{
  "model": "encoder-decoder audio transcriber",
  "dataset": "short read English sentences (LibriTTS-R)",
  "train_examples": 26041,
  "n_mels": 80,
  "hop_length": 160,
  "input": "log_mel",
  "spec_augment": true,
  "win_length": 400,
  "tokenizer": "word",
  "vocab_size": 5132,
  "encoder_arch": "crnn",
  "encoder_norm": "groupnorm",
  "encoder_activation": "leaky_relu",
  "encoder_weight_standardization": false,
  "encoder_depths": [1, 2, 1],
  "encoder_kernel_size": 5,
  "encoder_stem": "single",
  "encoder_widths": [128, 128, 128],
  "encoder_rnn_width": 256,
  "encoder_rnn": "gru",
  "encoder_bidirectional": false,
  "encoder_rnn_residual": false,
  "encoder_rnn_layers": 4,
  "fusion": "cross_attention",
  "decoder_width": 256,
  "decoder_layers": 8,
  "decoder_norm": "layernorm",
  "decoder_norm_position": "pre",
  "decoder_activation": "swiglu",
  "decoder_mlp_ratio": 2.67,
  "decoder_head_dim": 48,
  "decoder_fused_qkv": true,
  "decoder_bias": "all",
  "decoder_qk_norm": false,
  "decoder_parallel_block": false,
  "decoder_inner_norm": false,
  "decoder_positions": "learned",
  "decoder_cross_attention_every": 1,
  "decoder_tie_embeddings": false,
  "residual_init": "none",
  "optimizer": "muon",
  "muon_scale": "original",
  "lr": 0.023,
  "momentum": 0.95,
  "nesterov": true,
  "orthogonalizer": "newton_schulz_5",
  "adamw_lr_other_params": 0.0009,
  "grad_clip": 3.0,
  "steps": 2200,
  "batch_size": 48,
  "epochs": 4.1,
  "lr_schedule": "cosine",
  "final_lr_fraction": 0,
  "warmup_steps": 110,
  "weight_decay": 0.03,
  "adamw_weight_decay_other_params": 0.05
}
Rows from block 2 of the text decoder, named by matrix and row number. Rows with one number belong to one attention dimension. Each number is 200 + 40 x the weight over the matrix's rms, rounded and kept within 0 to 999. All counts start at 0.
# v: attention query, key and value (stacked) (decoder.blocks.2.attn.qkv.weight, 720x256, the v third), inputs 128-255
# proj: attention output (decoder.blocks.2.attn.proj.weight, 256x240, transposed), outputs 128-255
v.198,193,239,221,218,245,201,185,140,242,236,223,197,199,241,208,143,202,164,204,212,183,168,245,192,232,172,197,132,163,232,126,173,251,296,194,193,172,168,203,177,175,179,251,181,189,227,227,234,221,231,273,256,266,256,182,207,214,227,155,200,214,247,244,213,214,183,207,213,162,170,97,227,246,220,203,169,213,44,218,222,258,194,176,231,134,172,199,217,204,153,167,192,194,181,117,224,194,278,170,208,164,140,191,227,172,302,214,228,299,204,182,173,149,247,206,246,183,177,206,157,226,154,243,230,179,150,266,232
v.199,217,207,185,200,212,203,226,131,184,192,151,200,205,202,207,158,226,230,259,229,140,204,182,156,191,172,191,157,112,200,206,185,207,159,257,277,170,188,189,223,202,162,223,175,134,254,283,202,174,173,226,223,213,97,209,169,179,180,174,171,258,118,206,188,179,220,233,170,164,186,226,177,189,202,202,238,263,199,176,136,172,231,219,166,231,145,256,269,166,217,301,208,181,187,121,226,231,147,179,156,192,204,171,218,191,206,172,233,214,294,193,167,173,244,265,254,230,170,158,244,186,195,228,160,232,228,234,141
v.200,274,254,224,153,303,132,213,174,173,244,244,269,246,168,186,196,158,307,153,174,168,263,170,132,225,151,131,193,198,187,148,173,209,204,135,205,193,238,177,189,154,256,159,235,168,220,203,173,199,201,171,313,133,257,173,148,215,122,179,194,178,290,201,250,269,153,142,244,187,255,205,196,193,239,284,206,174,219,173,235,238,230,193,242,157,205,273,130,196,187,189,140,152,243,228,134,197,180,178,238,194,270,149,182,211,242,221,119,224,247,191,187,148,227,129,215,177,223,177,277,202,146,225,213,167,208,198,188
v.201,145,240,220,216,228,223,292,171,269,220,209,259,169,253,208,202,188,213,230,188,213,225,125,268,192,191,213,265,196,196,231,183,107,212,306,247,237,200,241,280,207,151,170,217,191,211,153,157,124,231,94,205,238,297,199,204,198,166,182,261,210,211,212,219,185,116,153,175,195,214,162,185,214,285,233,196,252,269,235,249,188,166,185,200,186,174,170,246,192,179,203,240,115,224,151,137,177,203,205,182,205,207,184,286,169,256,217,163,234,219,158,164,225,183,201,249,210,251,161,240,148,141,226,223,183,233,141,159
v.202,183,180,219,172,210,141,195,137,250,236,188,135,167,261,206,131,265,184,194,225,204,157,104,303,254,124,169,173,219,227,220,205,152,153,264,219,154,114,148,168,179,184,130,340,210,191,243,252,229,236,229,214,258,160,181,178,210,195,214,230,198,223,195,163,228,185,230,181,234,186,166,255,199,199,184,230,161,126,192,212,288,242,219,208,192,220,222,143,234,198,172,242,226,174,283,191,180,159,220,258,249,113,261,231,191,250,131,229,175,198,259,190,154,202,270,192,178,184,214,165,216,235,179,158,174,240,142,157
v.203,246,98,209,255,206,211,230,107,157,246,185,264,159,229,183,249,166,286,218,231,152,174,238,180,238,127,141,135,205,219,196,218,225,200,253,165,133,169,133,202,214,121,213,200,174,234,240,234,197,166,181,203,258,188,170,238,189,231,199,149,277,181,156,207,249,238,192,204,289,224,188,220,206,232,259,182,140,139,184,216,263,221,154,165,182,232,206,162,245,195,184,164,176,214,210,151,159,162,195,200,173,265,160,137,278,223,175,143,204,231,312,122,265,213,182,211,215,184,171,231,164,188,228,264,224,183,213,153
v.204,268,177,136,209,220,114,151,214,152,193,160,187,190,171,246,257,160,209,239,254,201,165,225,231,230,236,125,227,194,174,200,211,185,141,143,240,199,99,197,241,221,211,234,173,200,233,112,145,216,154,153,208,218,224,184,149,200,316,211,235,217,145,220,215,174,145,196,215,226,221,244,256,208,124,127,269,210,108,237,204,283,245,310,229,100,228,287,182,225,211,146,148,234,272,251,218,130,203,195,232,177,184,209,185,169,166,213,191,201,142,226,131,196,223,193,151,239,178,273,189,178,253,241,209,279,167,241,275
v.205,207,183,204,230,150,172,228,148,227,226,171,175,260,185,225,115,301,247,187,181,203,231,248,206,164,207,212,202,171,239,224,190,271,180,174,250,144,147,271,185,242,184,202,222,254,233,192,235,209,165,166,180,285,258,121,200,222,137,203,219,141,259,182,286,150,159,226,166,218,191,177,233,209,162,234,228,182,255,134,275,192,158,137,207,271,219,233,206,194,189,190,198,161,231,157,129,221,210,251,230,181,182,147,232,192,243,214,275,167,202,201,196,232,283,132,170,128,247,182,193,139,215,188,230,168,154,177,186
v.206,249,175,210,214,149,174,141,74,204,187,143,226,130,269,135,241,231,156,183,200,188,211,211,194,195,216,184,205,120,225,148,195,226,162,187,182,236,213,184,245,236,175,158,246,129,282,225,214,170,167,161,227,160,245,230,181,217,208,226,145,198,163,199,150,107,211,235,210,230,226,214,163,159,182,324,259,235,228,137,251,151,224,234,194,242,196,236,169,246,175,143,198,225,287,182,176,229,162,235,181,237,258,262,131,225,183,153,122,201,204,252,178,201,121,220,182,213,186,168,244,167,259,205,179,181,189,147,255
v.207,287,171,236,155,257,263,235,207,100,233,193,293,162,189,221,144,175,257,159,111,215,254,187,159,169,205,232,194,207,237,207,235,128,231,245,169,175,238,202,241,229,251,176,231,288,249,264,240,208,195,97,211,217,260,246,215,183,263,208,229,166,244,139,244,175,178,196,177,187,211,233,233,152,199,262,146,183,187,284,202,222,205,242,216,193,156,246,223,163,186,155,158,231,133,182,230,154,154,216,212,160,204,305,193,159,104,236,118,215,177,193,94,196,253,206,183,166,233,242,213,159,271,165,269,241,248,167,170
v.208,182,178,220,185,188,199,153,221,164,186,154,168,172,303,173,174,210,165,287,244,199,231,225,231,177,82,174,187,155,182,250,169,193,251,168,156,269,177,208,170,170,82,245,166,229,235,181,155,210,241,229,253,212,241,205,161,234,167,198,257,253,245,114,170,224,226,116,277,244,185,200,250,209,237,237,188,173,193,206,93,175,157,87,117,158,213,251,240,107,154,235,192,239,189,186,152,171,222,148,187,188,264,244,164,242,234,186,232,275,195,219,248,180,119,242,258,201,201,225,144,220,178,201,187,179,221,206,241
v.209,297,194,168,239,265,149,157,172,174,92,222,160,139,288,249,141,243,126,176,241,174,185,217,183,265,173,161,117,194,223,157,108,187,301,183,108,216,158,196,255,202,194,227,200,285,161,213,182,205,264,261,273,217,202,171,147,242,258,273,223,202,181,120,162,180,153,162,209,223,252,234,150,183,231,205,167,248,232,130,154,184,183,197,205,188,141,267,212,206,138,178,195,227,192,196,215,212,183,215,239,310,241,219,213,255,155,178,231,181,283,178,269,208,236,225,167,208,215,230,157,179,167,176,240,246,250,180,216
v.210,132,177,263,207,221,133,186,157,202,214,214,199,173,216,203,196,192,241,198,264,259,167,178,215,189,164,206,197,253,128,227,320,233,205,207,179,162,285,184,137,309,155,232,222,195,167,241,169,165,250,178,185,287,121,160,153,147,205,239,222,182,161,218,217,213,197,200,222,182,163,220,187,233,163,211,154,193,195,173,247,198,188,217,217,179,204,230,152,232,217,214,213,207,228,241,268,236,145,231,192,173,115,145,129,135,284,179,167,160,184,222,191,266,184,243,305,173,255,138,274,250,219,163,218,194,187,208,184
v.211,210,220,168,186,214,211,172,236,239,246,165,196,185,126,166,154,176,163,226,264,137,243,190,177,195,172,138,193,125,264,221,244,198,167,235,214,260,224,174,185,207,241,178,283,213,170,88,213,217,217,165,199,233,236,172,203,211,225,124,220,158,172,152,182,204,110,192,279,113,151,196,152,109,168,168,256,200,301,248,236,181,245,169,175,131,185,185,219,181,294,145,169,169,203,161,141,157,163,197,208,261,151,175,262,180,251,213,161,247,189,211,212,192,258,207,259,238,201,243,178,224,137,213,256,239,226,236,217
v.212,154,213,206,130,242,229,255,169,137,147,310,229,110,201,168,189,259,193,138,166,255,98,220,216,215,145,224,187,191,173,187,224,214,210,263,200,128,233,188,145,186,181,231,223,161,220,200,86,266,216,133,217,266,213,195,181,164,183,213,191,189,220,204,132,129,248,188,279,222,128,206,140,157,115,282,179,215,75,209,197,205,234,244,177,240,239,202,247,202,179,264,192,192,128,188,139,188,287,195,240,242,160,151,179,195,288,192,226,194,238,214,207,195,86,316,199,189,254,251,225,241,138,214,144,217,186,198,188
v.213,307,239,275,207,151,262,182,165,224,195,192,242,141,174,225,170,144,257,147,178,218,141,170,228,248,206,186,194,173,112,129,199,279,159,180,161,217,163,120,252,135,128,133,206,220,146,174,200,202,161,267,171,142,274,250,217,182,281,236,167,233,169,163,235,259,173,250,180,202,259,135,246,225,198,154,173,286,224,175,261,286,258,165,261,154,224,245,193,226,131,156,173,177,199,202,265,203,257,218,191,162,211,150,217,244,198,151,267,241,200,177,225,173,243,232,171,222,183,136,208,211,136,152,194,231,232,241,180
v.214,233,235,179,199,216,195,215,183,175,232,264,204,218,186,216,170,244,149,210,261,231,226,244,209,268,166,181,268,254,208,210,203,225,242,224,199,143,181,251,99,237,249,226,116,232,197,162,167,166,224,193,288,235,200,204,139,219,292,211,184,117,243,249,105,192,296,165,238,182,191,193,176,264,181,186,182,210,131,241,205,261,216,166,207,164,193,200,197,222,199,189,172,155,224,75,250,183,163,230,180,152,246,161,210,167,241,202,201,224,272,227,203,264,226,175,177,221,137,155,214,219,218,147,176,265,262,172,155
v.215,207,219,201,207,187,160,195,231,262,205,240,168,199,227,287,134,158,260,188,181,235,248,250,146,264,147,209,239,223,216,237,205,201,193,200,244,135,245,182,172,173,202,133,234,232,239,184,157,149,224,228,205,252,250,173,152,233,113,222,300,170,200,204,194,180,202,172,217,238,187,186,214,176,210,211,194,232,235,174,257,172,171,144,173,293,138,224,177,230,214,213,219,249,213,187,230,230,217,270,155,223,204,281,212,169,251,244,140,145,221,160,140,247,119,197,208,268,170,225,243,203,171,216,184,206,265,188,254
v.216,198,250,254,133,249,187,186,238,185,244,126,268,195,280,219,104,235,212,240,186,198,226,221,197,184,239,273,257,260,251,243,179,171,258,231,205,212,257,239,169,155,246,210,141,164,231,117,272,200,186,147,170,225,255,212,224,234,257,136,181,205,243,230,264,198,145,190,266,191,239,249,231,183,197,189,273,150,278,216,235,238,139,227,154,241,170,161,203,192,170,241,214,217,186,189,195,241,203,168,166,208,210,172,162,143,202,223,243,210,184,193,224,182,235,176,152,208,169,223,155,203,199,204,260,245,161,158,163
v.217,157,199,213,212,173,228,208,278,219,245,121,228,183,227,109,217,207,241,132,176,162,198,141,225,252,174,228,159,269,204,228,237,222,185,202,212,161,187,151,289,205,191,215,252,239,235,217,199,194,244,201,195,218,242,228,198,170,172,210,262,222,184,172,299,179,164,219,171,244,199,228,200,200,230,247,213,252,209,182,128,155,111,169,207,241,232,186,219,153,171,216,164,270,236,183,226,245,186,250,147,186,164,168,213,207,163,212,134,271,214,209,151,191,166,167,232,216,214,177,186,253,170,166,179,227,274,134,242
v.218,273,155,232,222,207,199,231,149,131,235,200,225,241,261,185,178,213,254,179,167,152,234,235,251,180,199,151,202,171,209,210,200,143,257,313,179,202,165,172,243,187,244,204,121,226,228,204,201,235,231,257,185,183,200,181,187,226,273,190,207,240,139,213,219,223,194,162,172,164,189,183,172,265,138,213,200,239,202,195,209,231,204,106,226,230,196,194,211,214,188,136,242,212,174,210,249,254,240,206,206,266,179,239,250,193,244,166,161,219,267,187,244,236,216,152,194,218,221,172,165,155,185,220,182,229,74,226,104
v.219,177,232,223,174,247,189,216,137,192,191,191,182,202,212,219,177,159,191,261,159,180,204,225,203,240,129,204,179,174,281,168,231,219,172,203,213,144,215,152,254,277,108,147,216,166,149,166,130,173,198,188,217,256,181,228,238,290,220,190,147,195,175,200,229,207,183,222,235,221,174,237,121,170,190,166,191,235,210,184,207,185,218,213,243,139,176,249,214,235,195,198,146,216,176,203,197,277,172,212,195,185,257,193,248,209,165,170,253,186,175,183,171,165,166,261,195,163,221,214,199,154,153,147,262,201,181,203,197
v.220,226,180,209,94,251,235,176,120,240,179,200,233,188,259,192,176,252,277,170,245,170,179,218,209,178,288,266,131,207,257,151,275,205,186,223,134,174,232,228,185,154,184,180,117,148,244,237,125,219,181,252,197,112,212,165,257,173,186,197,161,214,232,187,212,216,280,212,301,223,225,184,163,191,142,200,225,159,254,180,139,263,201,201,162,237,253,181,125,128,159,121,228,245,186,203,258,159,250,245,181,230,234,164,246,174,207,157,177,254,196,173,175,243,138,266,159,229,182,235,178,188,264,259,267,178,208,201,165
v.221,256,194,166,203,217,215,158,167,189,170,205,188,147,196,194,208,210,178,210,177,159,171,235,107,186,201,252,173,201,267,125,206,170,176,194,202,232,194,198,219,214,220,200,198,238,145,194,266,171,192,152,161,296,214,165,178,186,113,172,228,230,224,182,195,205,210,137,237,179,212,225,183,76,193,216,244,269,195,181,139,150,239,183,220,183,180,248,228,203,190,229,241,273,281,143,187,201,231,181,209,178,247,210,213,271,183,238,263,172,196,221,247,178,218,250,224,207,158,174,193,249,178,237,191,177,182,192,156
v.222,234,308,254,186,176,172,208,289,180,248,231,189,196,204,192,204,282,181,202,94,216,94,132,126,199,155,161,230,181,198,215,204,214,164,156,204,254,196,215,239,216,138,169,204,95,139,211,232,239,228,141,255,204,209,128,178,166,188,224,162,226,177,245,253,191,194,202,203,181,184,198,197,213,179,195,254,183,181,144,195,209,175,257,193,189,169,197,166,229,176,218,259,222,239,196,224,153,173,258,196,120,186,227,209,129,217,196,193,196,184,128,206,197,265,180,204,174,196,259,300,152,230,213,223,172,182,209,234
v.223,239,301,210,175,279,210,171,230,242,155,193,173,248,197,194,190,214,208,302,290,156,167,217,151,184,183,217,251,242,217,294,221,230,262,216,184,147,133,148,209,232,209,240,196,108,163,221,169,184,230,228,170,166,259,263,281,264,209,238,163,175,217,302,240,136,133,251,159,260,214,184,230,221,302,200,180,201,254,182,158,207,167,204,154,269,196,138,205,203,156,192,253,148,203,216,182,189,198,196,256,246,167,235,222,207,190,195,235,205,190,240,185,152,227,236,215,192,187,238,234,169,152,137,279,173,135,187,170
proj.198,238,202,216,146,174,180,197,184,216,185,202,212,141,194,145,184,162,300,173,229,197,165,245,170,192,159,191,200,247,222,159,156,211,161,184,305,226,204,257,229,190,263,259,207,179,170,166,201,174,136,157,238,174,131,131,179,178,202,186,137,129,189,137,141,203,133,204,207,239,171,255,218,162,210,136,197,230,226,176,192,155,226,251,226,269,283,164,181,249,222,224,185,174,253,177,284,153,107,180,197,213,169,205,191,183,209,201,190,196,222,204,267,193,194,243,199,194,167,229,218,184,205,157,77,227,223,175,196
proj.199,183,132,195,209,215,82,235,226,229,228,180,226,158,239,263,194,120,131,179,187,218,220,229,222,245,148,124,265,233,169,201,205,172,163,207,196,208,215,215,169,188,178,211,183,246,198,138,211,119,206,174,109,161,354,154,181,185,220,241,206,250,146,234,243,289,183,211,211,224,174,209,253,232,213,188,190,129,167,164,196,235,177,125,194,240,249,210,107,223,227,147,224,196,126,206,176,237,192,200,219,221,228,183,238,203,246,211,249,189,224,185,204,216,266,262,86,194,247,196,243,173,255,148,205,249,164,215,210
proj.200,145,179,185,150,218,148,170,196,151,249,218,135,188,181,166,201,198,186,280,214,253,211,158,204,201,209,237,172,199,210,290,254,196,179,239,217,235,224,201,209,198,139,171,235,205,173,259,147,192,204,215,204,149,147,133,273,153,230,136,172,196,196,254,196,162,161,234,190,142,236,158,183,258,193,171,183,245,136,128,208,236,138,197,152,197,249,157,143,212,231,186,240,217,195,286,227,141,192,244,110,271,255,219,130,167,179,147,309,193,212,232,215,168,144,179,188,169,202,237,255,225,171,136,180,225,226,255,233
proj.201,181,124,168,282,231,226,201,236,190,269,195,179,196,169,204,160,222,166,250,121,169,185,247,254,252,169,204,168,244,194,137,221,187,221,207,146,230,127,214,197,127,151,273,221,216,271,173,217,276,217,239,190,214,169,147,205,259,298,248,142,191,120,198,170,195,238,168,135,282,295,190,197,267,156,206,236,126,186,243,113,298,181,174,200,188,131,198,117,142,241,189,247,215,180,171,170,186,196,283,157,173,238,266,171,209,197,257,323,152,214,218,200,246,200,269,216,264,182,311,167,173,204,160,181,214,215,216,138
proj.202,260,210,146,269,187,241,200,227,252,245,172,158,272,266,157,258,245,215,190,104,283,213,252,132,145,214,169,173,256,191,204,204,210,213,145,205,208,168,171,243,172,258,227,212,171,285,166,213,244,133,167,173,204,209,212,186,176,162,156,202,200,178,188,203,256,164,205,155,226,186,165,284,323,233,243,205,234,257,174,170,181,237,233,225,207,236,190,212,268,227,195,199,242,197,161,185,198,207,229,195,187,167,254,113,233,228,253,196,255,234,162,121,228,254,180,236,181,230,222,207,148,282,232,159,282,257,217,188
proj.203,190,193,162,242,134,209,219,219,214,234,184,211,222,192,248,138,142,182,283,145,213,255,251,231,169,237,250,270,171,140,135,215,182,178,205,261,251,124,208,193,181,181,219,178,178,228,210,272,148,247,171,147,205,242,224,192,139,194,201,242,221,230,180,44,266,178,203,191,192,176,163,278,226,172,170,205,191,248,223,133,196,179,157,224,260,188,201,111,146,268,217,242,222,148,202,158,197,216,243,110,199,166,269,151,123,188,125,261,217,210,181,187,168,193,260,195,180,267,225,138,180,210,147,160,199,151,179,226
proj.204,184,157,217,137,236,170,206,119,285,169,146,243,173,298,206,185,231,189,224,139,184,233,228,174,232,192,217,135,185,188,131,222,246,226,232,255,201,167,190,235,167,186,182,207,245,166,261,206,164,211,289,215,176,216,203,199,141,148,165,176,176,236,160,209,254,173,162,156,135,205,188,201,209,277,246,191,177,221,113,167,141,149,223,196,209,274,181,142,199,217,151,202,181,189,244,178,160,197,218,257,224,205,247,152,123,158,208,130,137,270,223,217,165,190,219,253,204,221,175,244,210,242,271,196,137,188,226,216
proj.205,190,192,216,175,100,195,188,214,151,142,235,167,172,216,154,203,184,145,152,188,155,197,225,155,235,136,200,172,240,212,195,139,201,128,148,153,223,254,178,225,169,219,209,167,234,219,208,229,249,224,208,204,193,118,209,180,180,208,178,204,244,161,238,137,177,149,208,267,164,187,221,177,115,192,141,289,266,167,201,210,182,302,221,229,252,177,229,227,219,231,193,129,211,198,138,221,175,189,219,182,192,200,227,195,213,187,164,244,237,166,179,245,250,172,195,188,255,170,185,175,301,204,187,113,236,245,230,117
proj.206,138,200,187,135,199,226,169,234,149,140,161,215,246,160,252,134,253,202,326,140,135,228,159,171,214,189,216,244,281,196,221,211,159,221,274,225,184,253,314,155,172,201,186,137,194,152,191,194,263,190,166,203,195,207,209,100,173,257,135,265,195,223,211,219,237,140,184,160,165,168,203,174,209,173,216,195,219,166,224,161,232,150,122,170,172,192,198,301,157,232,250,215,262,112,214,161,172,266,200,161,166,234,206,208,204,221,203,219,140,123,171,124,160,218,205,212,224,208,236,226,239,192,195,222,161,213,281,207
proj.207,167,256,192,206,236,213,184,187,265,205,163,181,335,211,193,261,173,100,145,145,178,153,226,157,179,226,157,258,158,238,199,159,237,270,222,155,286,160,50,219,142,136,191,196,203,233,131,212,213,199,220,112,156,232,193,208,259,258,223,265,183,117,253,202,205,211,193,155,151,190,181,187,204,239,221,142,204,261,231,158,164,195,192,239,224,173,141,126,221,225,247,126,215,239,199,188,131,296,157,191,182,181,174,193,245,203,173,218,162,176,198,179,242,206,228,236,139,186,170,168,171,279,326,191,158,185,201,182
proj.208,241,211,133,175,198,164,251,240,143,245,186,161,225,275,211,171,159,270,185,223,195,203,191,239,258,252,168,174,144,178,235,193,223,256,240,254,153,236,221,141,253,265,199,172,158,165,247,227,151,206,192,148,169,195,176,210,217,181,185,188,227,215,209,202,248,176,259,166,142,185,225,198,230,260,182,285,202,269,160,304,248,243,229,224,147,236,156,228,148,227,171,238,174,150,267,223,177,148,225,175,263,191,157,165,214,122,229,173,157,228,230,140,156,197,264,202,189,202,197,243,136,194,146,257,215,181,243,227
proj.209,138,175,245,209,177,213,178,218,241,216,187,184,269,157,132,281,184,267,179,198,167,159,165,203,242,236,249,250,201,194,216,225,187,207,220,205,189,217,132,172,254,265,223,141,220,246,234,164,133,218,229,241,177,235,155,150,222,183,207,236,234,196,178,162,170,258,263,230,213,242,214,273,181,233,226,227,190,160,227,264,270,134,276,154,163,244,213,188,241,198,122,189,151,229,201,219,142,163,150,245,148,161,163,147,163,226,262,145,158,228,187,129,188,211,201,232,139,203,178,160,259,189,306,105,169,181,268,239
proj.210,259,194,212,205,222,175,191,201,231,160,148,289,171,159,211,112,213,226,184,224,184,223,269,142,175,237,165,242,181,228,224,155,156,165,120,256,179,141,223,205,142,216,185,126,261,165,154,140,183,168,117,132,236,260,176,203,215,266,149,174,159,232,176,155,184,188,269,212,219,225,149,223,162,243,250,162,237,177,193,212,181,182,228,213,216,189,191,222,167,234,205,163,193,190,127,135,238,263,200,200,163,229,307,189,214,207,250,198,156,199,107,265,203,163,191,205,158,237,274,203,106,193,145,143,231,213,201,185
proj.211,219,211,217,273,215,193,213,185,240,217,249,202,227,110,203,197,137,138,188,163,220,155,186,198,201,209,183,250,249,207,179,152,174,176,220,223,192,179,256,213,262,214,230,200,265,245,224,187,71,140,162,209,128,123,193,192,179,203,239,161,196,172,176,194,177,244,157,171,175,230,231,200,210,193,234,194,233,135,165,189,257,131,203,165,166,206,188,213,233,231,188,246,181,211,185,209,199,209,256,210,125,194,178,152,165,258,155,209,200,219,163,239,207,187,155,177,182,161,194,250,199,182,145,169,172,173,251,254
proj.212,248,222,100,127,214,179,159,207,213,150,197,175,234,245,202,204,211,157,164,288,159,156,169,176,215,166,199,268,161,226,208,200,172,218,186,284,202,216,262,207,234,275,173,205,201,183,191,258,250,187,235,201,237,179,182,228,218,237,135,193,181,161,171,225,189,196,216,247,194,246,148,157,203,205,223,235,269,265,199,175,132,194,192,179,129,231,175,214,265,193,179,167,152,199,187,240,243,133,206,240,173,225,162,115,129,183,237,165,227,193,151,224,219,257,169,165,221,164,219,144,179,235,146,242,242,179,199,205
proj.213,198,152,177,249,137,274,169,234,153,251,159,200,81,204,200,221,212,196,161,234,203,196,259,224,192,235,182,225,239,258,216,231,161,189,205,205,222,222,260,174,302,168,203,250,171,220,115,190,150,197,171,226,233,234,140,256,153,211,139,210,205,211,148,155,199,287,216,249,195,118,231,175,179,213,277,165,222,186,213,214,144,211,198,182,196,206,155,168,170,299,186,173,253,239,139,193,165,181,148,257,206,215,277,259,176,218,199,169,115,188,278,232,234,191,196,205,161,157,206,211,200,274,268,154,180,177,147,258
proj.214,158,154,173,232,179,233,214,211,209,208,154,149,151,207,159,132,136,229,155,182,204,216,162,172,223,203,190,206,182,158,219,222,184,164,198,206,180,194,191,227,206,203,242,248,167,207,232,271,200,198,258,160,139,205,185,257,207,225,266,219,172,156,120,230,240,193,201,200,184,151,150,160,234,207,178,176,221,185,173,188,149,186,272,180,188,215,292,198,247,201,205,159,253,198,208,236,211,193,210,222,210,223,188,278,249,111,116,174,201,181,259,196,139,137,334,172,182,329,189,97,219,206,223,227,206,130,252,206
proj.215,173,177,213,208,212,189,241,197,177,218,189,162,198,241,137,138,188,183,192,269,150,250,200,202,222,230,237,164,250,169,218,189,144,151,155,163,216,166,183,259,127,152,192,209,155,216,192,192,249,198,184,139,224,164,177,201,189,172,230,180,212,190,184,276,207,201,244,186,227,260,165,197,251,205,220,233,127,184,266,169,250,216,174,282,184,229,173,264,158,190,225,171,196,239,107,211,260,156,210,255,214,209,192,141,213,206,219,290,246,203,236,190,177,221,164,240,224,209,208,192,169,285,218,221,289,174,257,185
proj.216,185,150,176,239,149,207,151,219,232,139,260,159,185,164,253,146,124,189,222,260,147,222,253,178,154,181,233,219,221,245,161,230,199,208,243,227,235,200,160,241,177,205,233,228,195,150,264,235,159,181,222,133,185,147,211,216,210,243,211,205,219,228,254,170,180,145,167,190,177,200,95,171,155,146,220,273,265,178,186,144,82,299,182,189,213,195,242,183,185,194,280,161,147,216,164,212,169,213,240,207,137,204,215,245,291,261,273,82,195,229,190,139,199,216,214,188,164,213,193,300,183,207,217,267,206,247,200,284
proj.217,200,244,183,178,282,146,187,144,141,231,203,171,195,87,199,219,218,203,208,236,206,256,201,221,172,249,192,193,211,186,170,187,175,202,212,168,251,132,169,193,159,234,174,170,201,150,214,186,276,186,194,243,210,221,257,260,201,228,253,194,189,172,238,298,172,203,229,149,222,215,242,239,179,182,197,154,200,245,284,228,226,196,206,206,158,181,222,241,240,277,282,227,232,203,209,175,113,193,214,196,261,254,205,202,249,215,279,171,184,189,230,156,119,195,264,216,176,141,210,221,174,269,201,160,197,192,246,168
proj.218,201,242,183,171,187,139,228,261,264,145,185,183,197,188,170,189,166,180,233,171,184,146,260,178,231,114,216,234,220,244,135,202,243,200,115,267,244,157,169,158,197,183,214,325,170,235,251,217,250,171,169,160,232,206,208,151,223,144,210,266,203,251,192,187,215,242,178,232,228,225,189,186,203,205,212,206,189,204,158,152,204,245,261,170,169,109,214,190,242,201,247,177,153,201,140,175,124,161,222,208,210,209,293,168,193,141,201,206,260,258,169,209,217,231,224,223,150,167,166,228,223,160,172,172,128,226,238,283
proj.219,300,198,194,222,174,152,237,199,182,271,194,236,203,231,224,265,174,191,220,141,133,239,191,186,239,293,221,168,161,205,173,242,149,179,223,125,148,258,226,201,174,195,161,148,240,212,148,261,165,141,206,193,221,304,140,169,116,270,213,237,228,215,203,135,152,205,160,191,214,235,174,214,215,182,238,165,138,198,150,145,300,221,186,243,330,222,137,166,154,255,198,209,193,237,190,241,197,170,158,204,125,204,149,206,219,224,300,140,162,206,203,173,159,202,201,162,199,170,200,237,128,194,248,179,203,143,204,264
proj.220,145,291,205,190,162,212,157,302,205,179,218,171,270,187,188,204,106,140,228,199,156,264,271,177,243,147,265,233,219,222,203,199,198,188,200,239,171,238,249,149,225,181,166,140,203,133,235,242,206,199,195,191,244,192,177,278,270,185,163,176,209,175,244,176,141,226,173,212,166,181,239,168,191,215,173,147,194,210,214,206,200,168,174,193,118,216,222,241,230,134,277,225,209,106,184,199,229,174,192,167,217,244,219,220,223,173,182,158,186,170,141,225,207,206,198,215,210,170,208,220,275,231,201,215,196,201,219,193
proj.221,198,202,216,228,224,264,223,250,156,216,198,190,232,191,277,208,161,184,188,215,169,243,171,221,269,200,256,263,228,196,189,124,144,202,190,226,188,260,254,175,206,161,245,158,201,262,181,171,205,176,218,201,94,200,204,141,231,240,184,211,221,174,164,186,209,230,234,170,253,134,202,275,242,158,141,237,172,289,243,232,253,188,235,206,213,219,221,170,236,204,233,230,157,228,217,201,193,177,217,177,253,210,213,290,140,191,196,174,242,205,189,202,183,218,185,122,200,198,174,169,167,181,209,213,196,238,224,230
proj.222,172,221,124,193,192,103,171,176,218,193,206,171,183,298,243,232,191,202,205,218,120,270,212,177,230,268,159,241,243,180,268,242,194,258,193,193,178,217,268,206,212,215,230,183,243,228,118,200,231,258,230,188,230,279,192,205,228,242,244,142,174,192,169,169,120,152,232,103,185,181,223,219,182,217,218,206,231,236,153,175,267,224,190,194,171,228,221,180,214,267,208,187,275,192,183,210,115,160,155,188,227,226,160,225,275,276,206,213,231,226,195,231,193,177,209,198,226,246,220,202,229,205,247,170,237,235,236,129
proj.223,163,139,249,239,143,220,203,194,216,165,276,221,126,192,244,144,144,220,168,201,181,218,220,230,226,187,204,134,171,195,191,238,170,178,168,214,243,310,238,273,192,258,181,143,237,216,205,217,241,301,175,173,254,187,156,173,261,231,160,219,179,203,155,178,190,215,106,216,118,241,223,196,196,127,182,174,294,107,189,234,227,230,215,255,121,99,290,247,163,199,281,209,228,228,222,213,255,221,178,67,105,164,223,232,222,215,239,193,157,186,153,206,308,164,137,234,234,200,197,178,216,238,195,133,201,218,297,188